{
  "model": "self-supervised audio encoder (BEST-RQ)",
  "train_examples": 15625,
  "hop_length": 160,
  "activation": "relu",
  "optimizer": "muon",
  "ema_decay": 0.99,
  "steps": 30000,
  "batch_size": 64
}
Rows from block 2, named by matrix and row number. Rows with one number belong to one channel. Each number is 128 + 24 x the weight over its row's rms, rounded and kept within 0 to 255. All counts start at 0. Numbers have three digits each. After the name is the row's rms in percent of the matrix's.
# convs0: first width-5 conv, stride 2 (model.blocks.2.convs.0.weight, 96x96x5), inputs 42-48, a 5 kernel for each
# convs1: second width-5 conv (model.blocks.2.convs.1.weight, 96x96x5, transposed), outputs 42-48, a 5 kernel for each
convs0.34 061:128128128128128128126138129157128129128128128223189128128128120112117127128128128128128128128128128128128
convs1.34 065:128128128128128129128133130128128130132128129126128128128128128128128113128128128131129128128128128128124
convs0.35 146:128128128128128128128128128128128128128128128128128128151128128128128127126128128128128128128128127127128
convs1.35 145:128128128128128128130128128128127128135128128128128190141132128126128128129128128128128128130128130128128
convs0.40 185:128128128128128128128128132128127128128128129128128129128128128129128128128128128128127128128128128128129
convs1.40 145:128128128128128128129128128129153137128127128128128128136128128128136128130130129126128128122130128127128
convs0.41 160:128128128128113128128128128128128128132128134128128127128021128128134127128128128128128128128128128128128
convs1.41 189:128203128128128128128128128128129128129128128122128137128128128145127128128128130128128128128128128128128
convs0.42 094:128128128127128096128149128132128134127128129128161128128128128128128128128128128128128128128128128128128
convs1.42 107:128128128128128127081126255150127128128128128130208172128128128132128129129128128128136128128128130128128
convs0.44 281:111255140130128128128128128129129129128128130127128128128142109128128128128128145128128128128128128128128
convs1.44 217:128128128128127128128128128127128128128128128128128128128128128128128128128128128128128128128128128128128
convs0.45 078:128128255128128128128128128128129128136128128128128128128128132128132128128128128134128128127142149126128
convs1.45 060:128128128128128128128128128128128131128128128082121128128128128128128128127128128128128128128125185128130
convs0.50 086:128128129128133128128128128128131136129129128127128128128128129128128128128129128128128127000128123128128
convs1.50 093:128128128128128128128128097138135130130115128127128127128127128128112127128127127128056128129129128128132
convs0.51 125:128128128128128126128128125143127128128134137128128132128128129128128128128128128128128128128128128129128
convs1.51 082:128128128128128125132128128129124141130133128128122128128128128126114128131135130127128128128122128083128
convs0.52 082:128128128128128128128128128128128128127128128128128133128121129128123129128128128128128128128128128124128
convs1.52 082:128128128128128128136130129129132128127096129128128126124102128126139128129128128123128128139132128124128
convs0.53 084:128128128128128128128128127128121129128117128127127128119128128131132128128124128128128128126128128128133
convs1.53 069:128128128128128128128128128146086131127128135128117128128135127129135128128128129130128129128128128086128
convs0.55 090:128128128128128128128128128128130128138128128128132129124128129126128128128128128128128128128128128128128
convs1.55 121:128128128128128128128209000142126132132177130127120128128127128128128126134130129129125139128128128128128
convs0.56 047:128128128128128128128128128128128128128129122128128128129129128128128121122128128128128127127126128123121
convs1.56 035:128128128128128129132129128128170126128129128127116128128126128128128128143255255128128128128123128126128
convs0.57 129:128128128128128128128128128128123128128128128128129128128130128128129128132128128128128128128128128128128
convs1.57 081:128128128128128129151022130128131121128141128119128128125115128149062128128150128125129128128134128129132
convs0.59 272:128128128128128127128128128128128128128128128128128128128128128128128127130128128128128128128128128126126
convs1.59 142:128128128128128128129128128118127124135128130122127128128126128128127128128129124125128128128130128174127
convs0.60 214:128128128128128128128129128128128128128129130128128128128129128128128128135128128128128128128128128128128
convs1.60 188:128128128128128135177128128128132123128128128127128128131129128126133131130114110122126128118128134129128
convs0.63 170:128128128128128128128128129128128128128131128128128128130128128128128123128130128128128128128128128127128
convs1.63 173:128128128128128132128127128128128126129128128129128128128130128129127128128128128124128128128129128121128
convs0.64 059:128128128128128128128128128128128128128128135128128131127128127128128127128128128128128131128128128126124
convs1.64 075:128128128128128127128087129128133124128130127127127128137144128125117121126137127135128128128128117030128
convs0.65 059:129128128128128127128128128129128128074127126121128128128127136128128129128139128128128128210220127128128
convs1.65 040:128128128128128128128128128128135116129128128127128127130127128128128128124128128133128128126128148128127
convs0.66 052:128128128128128128128127128127128168138128128000116128128128128128123124123128128128128129128128104121128
convs1.66 083:128128128128128127128124124125128128129128125129128128128128128128128126124130128130121116127102127128125
convs0.67 110:128128128128128128128128128128128128128128128127128055128128128128128129128128128128128128130128128123129
convs1.67 143:128128128128128130128128128128135127128128128131128128126128128128128124125127128128128118128128128212128
convs0.68 100:128128128128128128128128128128128128127121128128128128128128128128128124115128128128128128128128128128128
convs1.68 141:128128128128128132127128128128118136127130128128128128126121128128128128131125128128130128128128127128128
convs0.69 261:128128128128128128128128128128128128128128127128128128129128128128128126128128128128128128128128128128128
convs1.69 204:128128128128128128128128128128122128128128128128128112132129128171128128128125123129129129121128141128128
convs0.70 048:128128128128128128128128128128128128124127128128128128128128128126128128128128127132128128128138138124128
convs1.70 054:128128128128128129128132137128128138127131130112125125128135128128128148128128127129128130128128140128128
convs0.72 128:128128128128128128128128129129128128129128128128128124128128128128128128129128128128128128127128128128135
convs1.72 116:128128128128128128127130128128135118128139130108103128128129127125255130131125127196128128123126128167128
convs0.73 067:128128128128128128128128128127128128126125128128128255127128128128128131128128128128126128128128128156118
convs1.73 109:128128128128128128128128128128128128128128128127129128128157128128255127127128128128128128128128128133128
convs0.74 106:128128128128127128128127128128128128128128128128128128128164128128128127128128128128128128128128129128128
convs1.74 151:128128128128128130130128128128125128132128128128127128135132122124127128128128124128128128128128122128128
convs0.75 133:128128128128128128128128128128128128127128128128128088128255128128128127128128128128128128128128128128128
convs1.75 215:128128128128128128129128128128129130130129128128128126130128124064128128128151245128128128130128121128128
convs0.76 051:128128128128128128129129132128128128128128128137128130128128128127126107127128128128128128121116111105128
convs1.76 030:128128128128128128128135128129087129128128128172128128128123128128129127129129129133131129132254128128130
convs0.78 153:128128128128128128128128128128128128128128128128128128128128128128127128128128128043128117128128128128128
convs1.78 232:128128128128128127128128128128084128128128128128128128088126128128128128128129128128128128128128128128128
convs0.80 164:128128128128128128128128128128128128128128128128128128128128128128128128128128128128128128128128128111128
convs1.80 149:128128128128128132128194125128126129128128128133128128134127128128128128128128128128128128128128128131128
convs0.81 055:128128128128128128128128128129125128124128128128128129093128127128128128128128128128134128128128128128128
convs1.81 081:128128128128128129128128128128131127128128128128128128050121128128126128133129128128128128128128128186128
convs0.82 139:128128128128123128128128128128128128126125127128128128128144128128128127127128128128128128128128128128128
convs1.82 152:128128128128128128123128129128128127127128128129128129131126128127128128128102096109126129130128070128128
convs0.83 080:128128128128128127128128128131128128128118118125127128128128129130129127128128128128128133128127123128128
convs1.83 045:128128128128128128128128128128127138127128109129127128128127128128128160126128128128128128120127128128160