config = dict(
    codebook_size=256,
    drop_path=0.1,
    residual_init='zero_last',
    final_lr_fraction=0,
)
Rows from block 9, named by matrix and row number. Rows with one number belong to one channel. Each number is 128 + 32 x the weight over its row's rms, rounded and kept within 0 to 255. All counts start at 0. Numbers have three digits each. After the name is the row's rms in percent of the matrix's.
# convs0: first width-5 conv (model.blocks.9.convs.0.weight, 96x96x5), inputs 64-95, a 5 kernel for each
# convs1: second width-5 conv (model.blocks.9.convs.1.weight, 96x96x5, transposed), outputs 64-95, a 5 kernel for each
convs0.2 138:128128128128128128147157181255124125128128130128128128128128128128118089132128128128128128128128128128127128128128128128131130129134150127123127127229128128128128128127128129144144128128128128128128128128128128128128128128128128128128145128128128128127126128128128128128144128156143130128128128128128128128128126129138130130129134128128128128128126127127128128128128128128119129128128128128128130128128128128128128128128169128128128128128128128128128128128128128128128128128128128
convs1.2 099:142128128126128255121115255129134127139130136128132128128130109127141142128128128128128128129129131130128129089129134133125031102103118121122118063132128126129128085128128128128128103152188121114134132127128128127129127139131229237128113123130128127128128128125135138126123120100082133118135126126083100135128149130153133141142128127127128124128128166226123129127128129127125127125123116124079133127128151110131131128120108114255142120099113123172126119124128128192117116110148151
convs0.4 122:128128128128128128128128128127134129128131130128128128128128133129128128127128128128128128128128128128128128128128128128133128129128128124000000129145128128128128128130128128127121128128128128128128128128128128128128128128137112128128127128130141137162145128128128128128128126128129128128128128128128139130128128128128128128128124128128128128128128128128128128128128128128128128128128128128126128128128128129128129128127128128128128128128128128128128128128128128128128128128128128
convs1.4 136:128127128128123127128128128128128144128129128128141129133133041128128127127255255147151136128129128128128128128128128128127123128130138128120129129129128128128128128128128128128128128129130128127128126128129129128128134128128128126128128128115129113127135128128128128128117113126123125126127117127123128128128128128128128128130128109110100129130129128129128128128128128128128128128128128128128124126128128137185202144128128126128127127129128134131128129128128128129127128128128128
convs0.5 138:129128128128128128128128128128127128136128129128128128128128049128128128128128128128128128128129137128128128128128128128128127124127127129139124085128128128128128128130129131127128128128128128128127128128128128128128128128128134162127128128120110129128129128128128128128127147162136125129128128128128129150137128128075123128128128128128128128128128126127127128128128128128128128127128128132130128127128128128123129129128124050126128128128128129128128128128128128128128128128128128
convs1.5 170:128130128130102128139128125027130132105128127128127128128151129130128127126128128128128140127130128129128133000130128128128129128127128126128128128129129131128128128128128128128128125128127129128127129132128128128129132128126127127126128128128127126129153127127128128128173160129128128127122123127128114128128128128150132128126128128128129128128136154158130128128128129136161129127238128126128128122128128128131128128128128126127127127127134126123128128128128128128128131130131130
convs0.8 107:128128128128128128128131131196127128135125125128128128128128128128128127130128128128128128128128128128127128128128128128120127107126088129134125123129128128128128128125126128127040128128128128128126097128128128129128129128128126128136128127123129128125124128128128128128129129128130131128128128128128129129131129124118114128126118128128128128128127128128128128128128128127128128125125125124128128128128128143128129127130128133143131128128128128128128128128128128128128128128128128
convs1.8 090:129134121129117185127216123125128127130176127129128128127128136127118129127128140127130117110127130126128129122133096118162128129135128093081071126136128128125128128128128128128128128123128128128124128136134114127128126128155025128127124140135124130129127118133127134129127126128130127123128126127123142125123129128125154130131132119121121124127115109125096128164000142124084132132128128136131127128117116128108109121128120127129129128195118103129110120131125135135128127128146136
convs0.9 217:128128255128128125123128126128129127128128128128128128128128129129129131128128128128128128128128128129131128128128128128129128128128128135162153128129128128128128128134128127125125128128128128128128128128128128128128128128128127132128127130134141134128133128128128128128129134127126126128128128128128128123128128128124127128127119128128128128128128128128128127128128128128128128128127128128128128128128128131128128128127129125126128128128128128128128128128128128128128128128128128
convs1.9 231:127127000131112128129132128122141129128109129143128128128125129128125094132127128128118130127128128129128156131132124125128152126128181128133128000121127128130127130128128128128128128128126129128122125136125108123132126128139127132133122104123129126122142129123116127125131127128123126127126118118120124130128128127120132092105129128128128128128128125133131121128128126138126129149120112128132128131124128127128122129129126128049109130118130129128135128127090131128123128128132128
convs0.13 071:128128128128128128127127127109129128132130126128128128128128125128129130128128128128128128128128128127123128128128128128128128128128136135121146126126128128128128128131126140164155128128128128128127127126128128126127126126127131129143128129128129128129133128128128128128127128135132129128128128128128129128133136131179124127071255128128128128128125126125124127128128128128131125128128127128129128128128128124124131132139129128128127123128128128128128128128128128128128128128128128
convs1.13 120:128122130139120130136128127128128129129129136129128127121128113126119127134128128128128130127229127128127130126126116128127108112128128057124128128128134128129125130131128128128128133126128126128121127143128129128119127128092128123130139145128128135138127140132129134136128119126128128130113129128118226130127102115129255131191140128128128127131133175135145101130133126127123124128130127192118075128128121113111119126109131130130128129118131126139128128129128128129130128128127164
convs0.18 356:128128128128128128131128128129127130128128129128255128128128123128128127128128128128128128128128128128128128128128128128136128128128128137126128129128128128128128128129130128128128128128128128128129134128128128128128128128128128133133130126130128128130165128128128128128121139128128119128128128128128131128128128128123130129128135128128128128128128129128128128128128128128128125128128126108128128128128128127215128128128129106128128128128128128128128128128128128128128128128128128
convs1.18 186:134104014128126128128128128128098085129128128128128226255128124129130128128127127128128127128128141129128118124130127128129108068127128127110125127128126137128129128128128128128128127131132128128034149128125128128000142128128122128127128128136122090116127144136124128128128123131137128115127124164128126127128128128128127136126128128128128128128135130131129128125128128128128129255126127128128128121128128128122130120128177126126128128128125129119128134128128128128128133130132128
convs0.25 222:128128128128128128128129129128121125126126120128128128128128128127128157128128128128128128128128128128128128128128128128130129128128128133128131130128128128128128128128126128127127128128128128128122129128128128128128128128128127128129138128131128128127128128128128128128127128127129131128128128128128128127126128121136141143168129128128128128128128128126128128128128128128128128128128128128128126128128128130128128255128128130128128127128128128128128128128128128128128128128128128
convs1.25 197:128122154129162136128133127124107124128112107138255129128128062131126129148128128128129128131153132109129096128120118127128128126127132122126122124130128128120128128128128128128128128128115128128182126127138161128134124128129127127107133127128127127128127172128192138128135146128124128122128119129124129131121130129126100123128129128128128128127123130128127128128129130128129107119128130141128018128130129255077252213169094134130132131128124128147115128127119099135120128159110128
convs0.28 093:128128128128128128127126124255136133145129115128128128128128127126129128128128128128128128129128128129134128128128128128131128129127134083122145129133128128128128128134129128126177128128128128128128128128128128128128128128128128128128127121128128127128128128128128128128130128076100114128128128128128129129128128127136132128128129128128128128126128128128128128128128128128132128128128128128129128128128128177187175135128128129129128128128128128128128128128128128128128128128128128
convs1.28 074:125108126128135255125097128135133207138128130129128128128128128131128126128127128128128128128123124136139128127120124111128126127123123226125128147136128128128128128128128128128128111129125128127128128128128097127132128120125121127128128143128128124124128097105119158255129138128131128126124122119128123121127050105128129123064057127128130123128127117127122129132130123125128128128127128132131131128129130141158130128128123127132128129128132128132150128128123128128154095102146129
convs0.30 045:128128128128128129128151255255125127120124000128128128128128126127090126128128128128128128131131128128129128128128128128133129128131129177243219094128128128128128128130127000109123128128128128128133128128128140128128127128127127113133127124131129129128165128128128128128152127127129126128128128128128194128128125127255140106114123128128124123128128128128128130128128128128128128128128128127129128128128128098126119126126130126128128128129129128128128128128128128128128128128128128
convs1.30 064:062127131131124111132129129128121117130148127127130127128128097125130127155127128128103127122108125132127141123113124134127125128130128126114096122128108128128128128128128128128128126125131119128130127127128108110123128127124143129127129003127127128133129127111127128125152128126105121132113121128127126126129128097132130138132255125128128128128188131127082127127135132129130128127129131131126127127126122101107134091094096114118133128151127131245128128129123128121128139156102255
convs0.31 108:128128128128128127128127128130128129131136132128128128128128202129167139128128128128128128128128129128128128128128128128128128124127115116128154128142128128128128128127127124127125128128128128128128128128121124128128128128128128128131132136130128130128036128128128128128128128131127129128128128128128123128125122128127125128128103128128128128129128128128128128128128128125128128129128137128128128128128128128128128134255126128128128128128128128128128128128255231128128128128128128
convs1.31 082:129143094128136199180126133156128092115128129128130128128128144121088078136099128118174128128140127016122143131130102135110144124123127127127130064130121130128128145128128128128128128128131128128127120134128146132128122130130189130128128126125094107126126111235128128117128120120074128130129127109106116128128127129162130128070131070114133130128130159127153157128128129125106128108128150122108129136223255131129127106200128128141126126093127126244122143162255032095120102137255125
convs0.33 231:128128128128128110128128128128123128128127128128128128128128128128128130133128128128128128128128128128128128128128128128128127128126127126114119101107128128128128128126128128128129128128128128128128128128128127128128128128128132129131128129128128128085000128128128128128129128128130130128128128128128128128128128128128128128128132129129129129129128128128126127128128128128128128128128128128128128128128128128128128128128128128128126128128128128128128128128128128128128128128128128
convs1.33 213:120127131123130127128125132127123129128128131128128128128128128130128128127130128128127168125129128129128126129126128203129128128136130128128128128126128128129128126128128128128128127134126127129125119127132132128090127116125135131129128126255134124128084142138124128108128128125125128127127122126130128129128128127127128129129126000123121131128129133128129134141140125127117128126124130131128128137122124128123124135126128119128115130125128198123134112128128131066123129128128127
convs0.37 083:128128128128128127127126128128127123118114128128128128128128124100124124127128128128128128128128128128128128128128128128119128128128128118128130129128128128128128128116129132129118128128128128127128128123127118128128128128128130130129126125128130129128170128128128128128128129128128127128128128128128128128128128132109044088003052128128128128128128128128128128128128128128128128128127128127128128128128128127131129223208127136128128128128128128128128128128128128128128128128128128
convs1.37 098:122043128126128137129128128135131129128133128128128083123127126181195140129128128129133127141129129128129127144127110116128122128128128125234145128130127128128128134128128128128128126125123109134130137132128128134125125128132128130140128158139142129128123116118127128123078090125123128109126119127115133137128128127126127137113000128128128128128168128126128129113139128128117121128128117136117128136127128126127128129135134132132131124129130132131122128128128128128128129113128128
convs0.46 058:128128128128128130133130133130130124127240218128128128128128128130133146148128128128128128130130129128120128128128128128127128129128126133128130134127128128128128128160134128000130128128128128128120128128125128129128128128128127128113124132108119120121123128128128128128135128090037128128128128128128134128129144128124119097128116128128128128128135128128129130128128128128128128128127128255100128128128128128102122000126128128128127122128128128128128128128128129128128128128128128
convs1.46 155:155129128128126124130128128135116234255255125128128128128129128128129121128128128128128126139173135134133131124136134167122128130125098121130202129113133128118140132127128128128128128128125128128127133128120125124111138133131128123128134129128121113128144123135107128137139106128111089128128128128134151133129126129129127128189128128128128128128128126128128128128128127122119128126127129132129131128117127117145155128128123126128131129128042128142128125128128128128130128082170128
convs0.47 054:128128128128128134142160128128059122119129096128128128128128098123129125126128128128128128255255255156128128128128128128132133129128130098127127127141128128128128128128127128109083128128128128128127128128128128128129128129128095116124122112129129136144143128128128128128121121124127123128128128128128129128129130129128127128129129128128128128128128128128128128128128128128128128128128132129123127127128127146178128127131132130129128129128128128128128128128128128129128128128128128
convs1.47 103:144127127128128122129127170194129142146127105129128128128128128255255128128000124127128128147133151142000127127137131127123128131127130126125125128126124126125129123123128128128128129128128129147128128128125128120129128126131128127128111042070129136136132126124128128128117118129127128131131126124115199128127129131117128128145157128128128128129128124131130129108127128128129118130130126127128134143144122148182160128130128129130126125137125115142128137128128128128127129164128128
convs0.49 294:128128128128128128128128128129127128126067124128128128128128130130128128128128128128128128128128128128128128128128128128129132128128128122124128129134128128128128128134127131133128128128128128128130128126128127128128128128128131128128128129137127128128132128128128128128128125128126128128128128128128129128128128126132128127090133128128128128128128129128128128128128128128128128128128128128128127128128128128132131128128128128127106128128128128128128128128128128128128128128128128
convs1.49 223:127128129135123128128128126131128130127128124128128128129094128107128128122128128125128128128140135131128128130127124126209124106122124128126129128128128128128132132128128128128128131128128129127128128140127127127128128128136148137148140129127124128134133128112126123129121129128129128121128127126127119128127111120062006133134129128128128128128128126116128131128125133128128097126128125128128116127129125128128102126128125133128128128127135128125125128127128131128128133125203090
convs0.50 350:128128128130128127128128128129128129128129128128128128128128129128128130132128128128128128128128128128128128128128128128122128128128127136125119127130128128128128128127128128129128128128128128128128128128128128128128128128128128128105128128116115124123129128128128128128127128128127128128128128128128128128128128128128128128128124184138128128128128128128128128128128128128128128128128121127127128128128128128128128128128128128128125126128128128128128128128128128128128128128128128
convs1.50 301:130135130128128127128130126126123128131129136128129128128128130128128127128127152163133136128128128128129126130127131128115127128127128128128128116112131117122118127128128128128128128128126127129128128132128128128129131132128128132128128128129214135152134134128126126128129128128128128124122126125124128128129130128128128128131131000000117125187126129128125128129128123128132128128129128127128128128128128128129129129128128128127128120123125128129132129127127127108179128131128129
convs0.51 128:128128128128128129129128128128140154121128129128128128128128098097113128128128128128128128126128130128128128128128128128131128132157131131130126128129128128128128128128128127133129127128128128128114128129128128128128128128128126124128129128128130128128128128128128128128125128111124124128128128128128129130125129129128129188128129128128128128128128128135128128128128128128128127128128128128128095255128128120094128128128128128134128128128128128128128128128128128128128128128128128
convs1.51 138:128128128141126125124128130133082104120075094128129128128125128133122128129128128127128128132125140112130119128129131143128136126128128128190108128131126003121128118128128128128128126128126124128036044128133158137118129120125121138128129119127128128127129109127124131112128129129128130127121128138134135136126132129128132128128123128128128128128128130128098125123101104032128100129129110116138118088193123127132128107128130128116128107110128119128130131214127121128128128055128126
convs0.52 207:128128128128128128128128128128127125125122124128128128128128122127118126127128128128128128130128128128128128128128128128105128128127128129130116131129128128128128128124128126128128128128128128128128125127115121128128128128128120128128128127127128120128123128128128128128255128111255138128128128128128128127128127128126097010128128128128128128128128128128128128128128128128128128128094127128128128128128128129128128129128128127128128128128128128128128128128128128128128128128128128
convs1.52 172:128127151128128084128128129150130129130134133128128128127145122128104134124128128128128128139128129130119130138133129123129129129072126121128128131131096128127128127128128128128128133129128129255126128109136132116128128127122128127128146150128126126127128127083130147113000125000000081133127122173127132128129128094128119127127128128128128128128151132132141130119127130081127125121085128135120128125127138091132128127128129131121128125128188122127127126127127129128126132127126183
convs0.53 073:128128128128128125128169127129127128128118128128128128128128121125128121126128128128128128128127128128128128128128128128103072112127129074000097121129128128128128128127124128127132128128128128128127127128128128128128128128128126122128135129124127128138177128128128128128128128127128124128128128128128129128129129127120129128128128128128128129128128128128128128128128093128128128126128128127128128128128128127128129123134132128128128128128128128128128128128128128128128128128128128
convs1.53 122:128124147139140127125139128124129128138111128127128128128128128087016110087129127126128128128128154127128141131126127181140129128132151143158151128229127117162255128128128129128128128155128127116128171129126115129122130128128045126000148131128128128132128129130125129134128128127128123129118112125128134128140128129132133120120130128128128128128127110148099128129132123136112128128126153129131130128128128137128128145103128128095129093131124128151129140128127160120124132129153128
convs0.54 105:128128128128128128128128128129128128127128127128128128128128129132130128128128128128128128128128128128128128128128128128128128129127126128129127114118128128128128128128129128128128128128128128128128128128127098128128128128128117130128128129125122124128128128128128128128131123126128128128128128128128128128128128129129129128124122128128128128128129128128128128128128128128128128128128127107128129128128128128128128127126129128128128128128128128128128128128128128128128128128128128
convs1.54 214:128129129123128123133160129172132150133154151128129161127090154147050121145128128128000128128121130128129059128121125127080128131128161130125126128127129127128128128128128128128128130128128128129148103131129135123129128135127130130129149125132131119130151119149128185128128128131130130191129129124123130132129159125206141129130124128128128129128121111108128146128129129128128113168129139173131129124128127173203080122160128180138070129130141139130127129128124125127129128113138128
convs0.59 105:128128128128128128128128128127128127115128127128128128128128129128128133145128128128128128128127128128128128128128128128097121129128128132128132107123128128128128128140128143128130128128128128126127128128128128128128128128128137128126126121130121089104080128128128128128132128128130141128128128128128129128130129128131136128131113128128128128128128128128128128128128128129128128128128198201128128128128130141130143146131128128128128128128128128128128128128128140128128128128128128
convs1.59 160:135127212132129128128120128131131128119116115128128128130128131147182131130128128128127122129113128130135125128128127171136128002127139128157130057109128125127128129128128128128128122138128127125130121127157130128124128135127128128131128129125128128128127130123127128130128129123057118127128125121128128128128127128122129125130134128128128128128127128128129128132131163129128128129130126129134130080126128128134128134129128129128133122133139127205131128156174128128133135129131128
convs0.60 122:128128128128128131131129129129128128126127128128128128128128128128130125124128128128128128128128128128129128128128128128106103114108110056113128124123128128128128128128128128114089128128128128128128128128127128128128128128128127128128128128128128102115000128128128128128128127125127131128128128128128126128121128127128128124128129084101113110108128129128128128128128128128128128128128128129121128128128128128128128128130127128128128127128128128128128128128128128128128128128128128
convs1.60 173:128126128128129128129130128128129128128129129128128130128146128128128147127125126128125093128128128138128128128128128128128129128129124136129128128107129128128128128128128128128128128128128128129128128128128128128129128128129128128128089125129064081128000128128128128128129128131130097128128128128121128128128128128128128128128127130148148127118128128128128128128128128130128128128128129128127127128135132126127127128131127126128128120132129128128128130128128138128128128128128128
convs0.62 153:128128128128128131130128128128127119129124084128128128128128135129138129128128128128128128128128129128128128128128128128127126129255128138133129240128128128128128128128128135130131128128128128128127128128128128128128128128128144136128143136131130143153153128128128128128134128128129128128128128128128129128130128129128114121127130128128128128128128126128128128128128128128129128128128128128130128128128128140128134142129128129134128128128128128128128128128128128128128128128128128
convs1.62 232:115074126125124123124112129110183183133128134128128183142128125142122124110128128128129128129131129113129147145128136128255129180200128127128127128126123129128126128128128128128128131125128135124135129133132129130132131129124128125107128096128128127129130128129127132133123128128130127127127128127120125128128128156112112123128128128127131128127185120128128148114127124134129128132128127124124128125128128129134125117122128053128137130129129069130135128128129128128129128128126056
convs0.66 244:128128128128128128128128128128130132128128127128128128128128129128128128128128128128128128127128127128128128128128128128129120121128126128117128129127128128128128128127126126128138128128128128128173153128127128128128128128128128128129128127128127127124128128128128128128128128128128128128128128128128128128128128128131131129127125128128128128128128128128128128128128128128128128128128128128128128128128128131128128021126127127125128128128128128128128128128128128128128128128128128
convs1.66 199:126127128148128098128128127128120128125127128129128128129128139128154128121128128128128128115127129128142081125127116144129124127133127162148132126126129128149129122128128128128128201128130122129128093100121128123114128129128128116126127133104127130126128127121128130129127128128133128142161163130153137128129128128157134128130128128128129129128128127123081128128128132141130129129127128128117127128129128129147128127109161128132138131127130102125128129127128128129148141127128125
convs0.70 109:128128128128128129133130128128128122127128194128128128128128127096128022122128128128128128128128128128128128128128128128191216132210129125130129138163128128128128128127127127123126128128128128128128128128128128128128128128128112077128129128122128136141139128128128128128129128125128128128128128128128128128128128128132128128128126132131131129129128128128128128128128128127128128128129123128128128127128128120112127099128128130133128128128128128128128128128128128128128128128128128
convs1.70 236:117127128128126128128132124127127128130128129128128128170128127130133125129117132127124114128132128129131128127128127128120076092129128128130128140131126219123128113128128128128128128128127128128128128145127124128128127128125132121227128127120126121128128142127128125128128125131120124128128128128117128128128108126129129128129129125126129148127124128149128122126141184136130085024127128128128125132128103128142157118109128123128124113127128163129130128255127099125130127128128130
convs0.75 087:128128128127127128128128129255055084126127128128128128128128106128127131129128128128128128128130132134139128128128128128128128127125047124126096126129128128128128128127122123103110128128128128127128128128068127128128128128128129134122119129072128128128128128128128128128089041000120125128128128128128108132128136139128127129128126128128128128128128128128128128128128128131128128128128100128128128128128128149129129132128129128128128128128128128128128128128128128128128128128128128
convs1.75 062:146128128145150247128127128129111129137133121132128129128128127131128127123127128128129129126080047092090128128127000142250128138131130128128126139128140128129128126128128128128128124119131130119128125123123128128128128124117128133127128215129128126108120128132123127110128137154142222128130128132130125128129127166126116128123127124127129127128129127117127111127128133129126128128128138216125128124121123128149133130128128111126141198130128128134107128115129131172128121127095130
convs0.76 161:128128128128128135138233128131128128128129119128128128128128126128128136136128128128128128128131128128128128128128128128122122125110115138137128130131128128128128128115114126128132129128128128128128128128128128128128128128129128133128128129131131128132132128128128128128113059112128135128128128128128128128128128128126070128130133128128128128128109128128128128128128128128128128128128128129128000128128128141136128135128255255128128128128129128128128128128128128128128128128128128
convs1.76 087:121128127128135147129129129128121255166130051129190128128128128154184137126138132128131244129134132107105100118049255143128128128118125104103050127128128129128059131128128128128128127133128128130149166128144130160129121127104150128137129121124118128123123113131151129127142128128126121135126179121128136144088128128125196162129128133128128129134125128139150131128128128128128131127129139127120133111100121150131128125127128140255128128171129155128126141128128128066124128130121121
convs0.81 292:128128128128128128128128128128122127127128128128128128128128132127127129129128128128128128128128128128128128128128128128125125119119116123129128128125128128128128128125122128128128128128128128128128128128128128128128128128128128128132129128125126125103107128128128128128128129128128128128128128128128128128127128126136131127128126202255255034107128128128128128128128128128128128139134128128128128128128128118125128132133122128128128127128128128128128128128128128128128128128128128
convs1.81 214:128128128128128128128139144129128128128128128155132128128130128128128128128126127127127126128128128128128128128128128128128128128128128128128128128128128128128128128128128000128128128128128128128128128128128128128128128128128128128128128128137132129128132128128128128128128128128128128128128128128128128129128128130128128128128128000000131131132128128128128128128128128128128128128128128128128128128128128128128128128128128128128128128128128128128128128128128128126128128128128128
convs0.84 200:128128128128128117123125126128128128128128128128128128128128129129128126131128128128128128128128128128128128128128128128127125126127127125128130130129128128128128128127127128128128128128128128128128128128128128128128128128128127127127133128128128127127124128128128128128128128128128128128128128128128128128128128128128128128128128128128128128128128128128128128128128128128128128131128129128127128128128128128128128128128125109128128128128128128128128128128128128128128128128128128
convs1.84 302:128128128131128130130128128139128128131127108000129128128129139135128131128127113125124116128128128129129128128128128127124115129126112079125127126127128128128128128128128128128128128128128125128128128128128127127128128125130128128143128127128129127124118128128128128128128130128128118128128125128126128128119128128129129129128126128129128128128129130171128128128128128128128128107118174182127125127128127127128134135134160128125130128127128128127128128128128127121128127128128128
convs0.87 072:128128128128128129129129128128130135128128128128128128128128133131131132145128128128128128126122128128127128128128128128121128128128128131127114128128128127128128128126128128128090128126127128128128128128128128127125126125127128143130133128124126133138143128128128128128131129120125122128128127128128025124126125127128128126128127128128128127128128125128128128128128128128128128127123127094116124124126128000000094065000209255130131130128128128128128128128128128128128128128128128
convs1.87 103:128129128132129138128145136128126127128126124132128131129122128127127127128121132129128129128128128129136130128128127125093100121128128128127128128129128128128130153128128128128128126123135128128128127128128127128126127128128128128128127128162144128127127128129128128128127128129129128121128128128128128127128142146129129128128128134134128128127106128120118118127128128128125129128129128129129128126126128132094041127128128127127127125132129128133135128128128128128128128128123124
convs0.89 066:128128128128128156139143128128117128128128125128128128128128128132139141137128128128128128128127127126128128128128128128126128128128094121010047070113128128128128128121128134129129128128128128128128128128130134128126128127127127128124071128119124117128130128128128128128132127126127128128128128128128140131135134136135128127128129125125121122127126126128128127128127128014126128128128134128129128120128128128125126126128128128128128128128128128128128128128128255255128128128128128
convs1.89 169:129128126130120129145150126146129128129141255126128251128127129127111056128127182128127139128126128128127126123128128148128128128129128128128129129130000119159090082128128128128128123128129154128132147041071127129128128128126128128128172201128128130129132137132128128127128127129127129128128128128125128120128127126128128123126128131129128128130130135129129126130066079137139123117101128128125195117128128134128128128129124128128109127142123126117163180142091128128128146123128128
convs0.92 063:128128128128128128128162168136066128128128128128128128128128129128128128127128128128128128128132129129128128128128128128120128128127128124130128094129128127128128128180130135128202128128128128128132128128128128129128128128128102150130128131118124129120094128128128128128100092128107131128128128128128129129128129128132130130104128128128128128128115126127128128128128128128128128128128128128255149127128128134128128128128135132128128128128128128128128128128128128128128128128128128
convs1.92 070:095123120127127121127133172136130128114132127128151128132128126109151141160128128127128128155126122130127131136128142130122130125116081105121104128129107131129128128128128128128128144133114124128103136141136060128108124129127123129128128124128128126128126125128128128125134129131139124126126128027129120001129129136120083120117124128129128128127128126118137128226131148128139183128127130136173255255255127111122136122103128115128130152140133098137122129128130130129128127128201119
convs0.94 035:128128128128128124129131128131082118128126124128128128128128125128133131128128128128128128128128128150193128128128128128099127120127124136148237212255128128128128128134130128114119128128128128128128128128128128131128128128133127128130131119126126128112000128128128128128000110136132123130128128130131127128182138163102128128126128126128128128128128128128128126128128128130131128128128123128128134129129128123128128122126128128128128119128128128128128128128128128128128128128128128
convs1.94 037:185135128128127132219160183255135117123128126128128123124129127099076076128128128134128128134164127129128128123072137142126126117120128000084094009120129124128128123128128128128128138107034128161130129143109128156154128124134128143128098091134130129128130130151125128129127132140130127128127126119070126129128135129137128090062080139162136128128084123115160130154102127120128134128100118126116130116079130125129130099111125116127128162191130128131091126128142142129132127131136137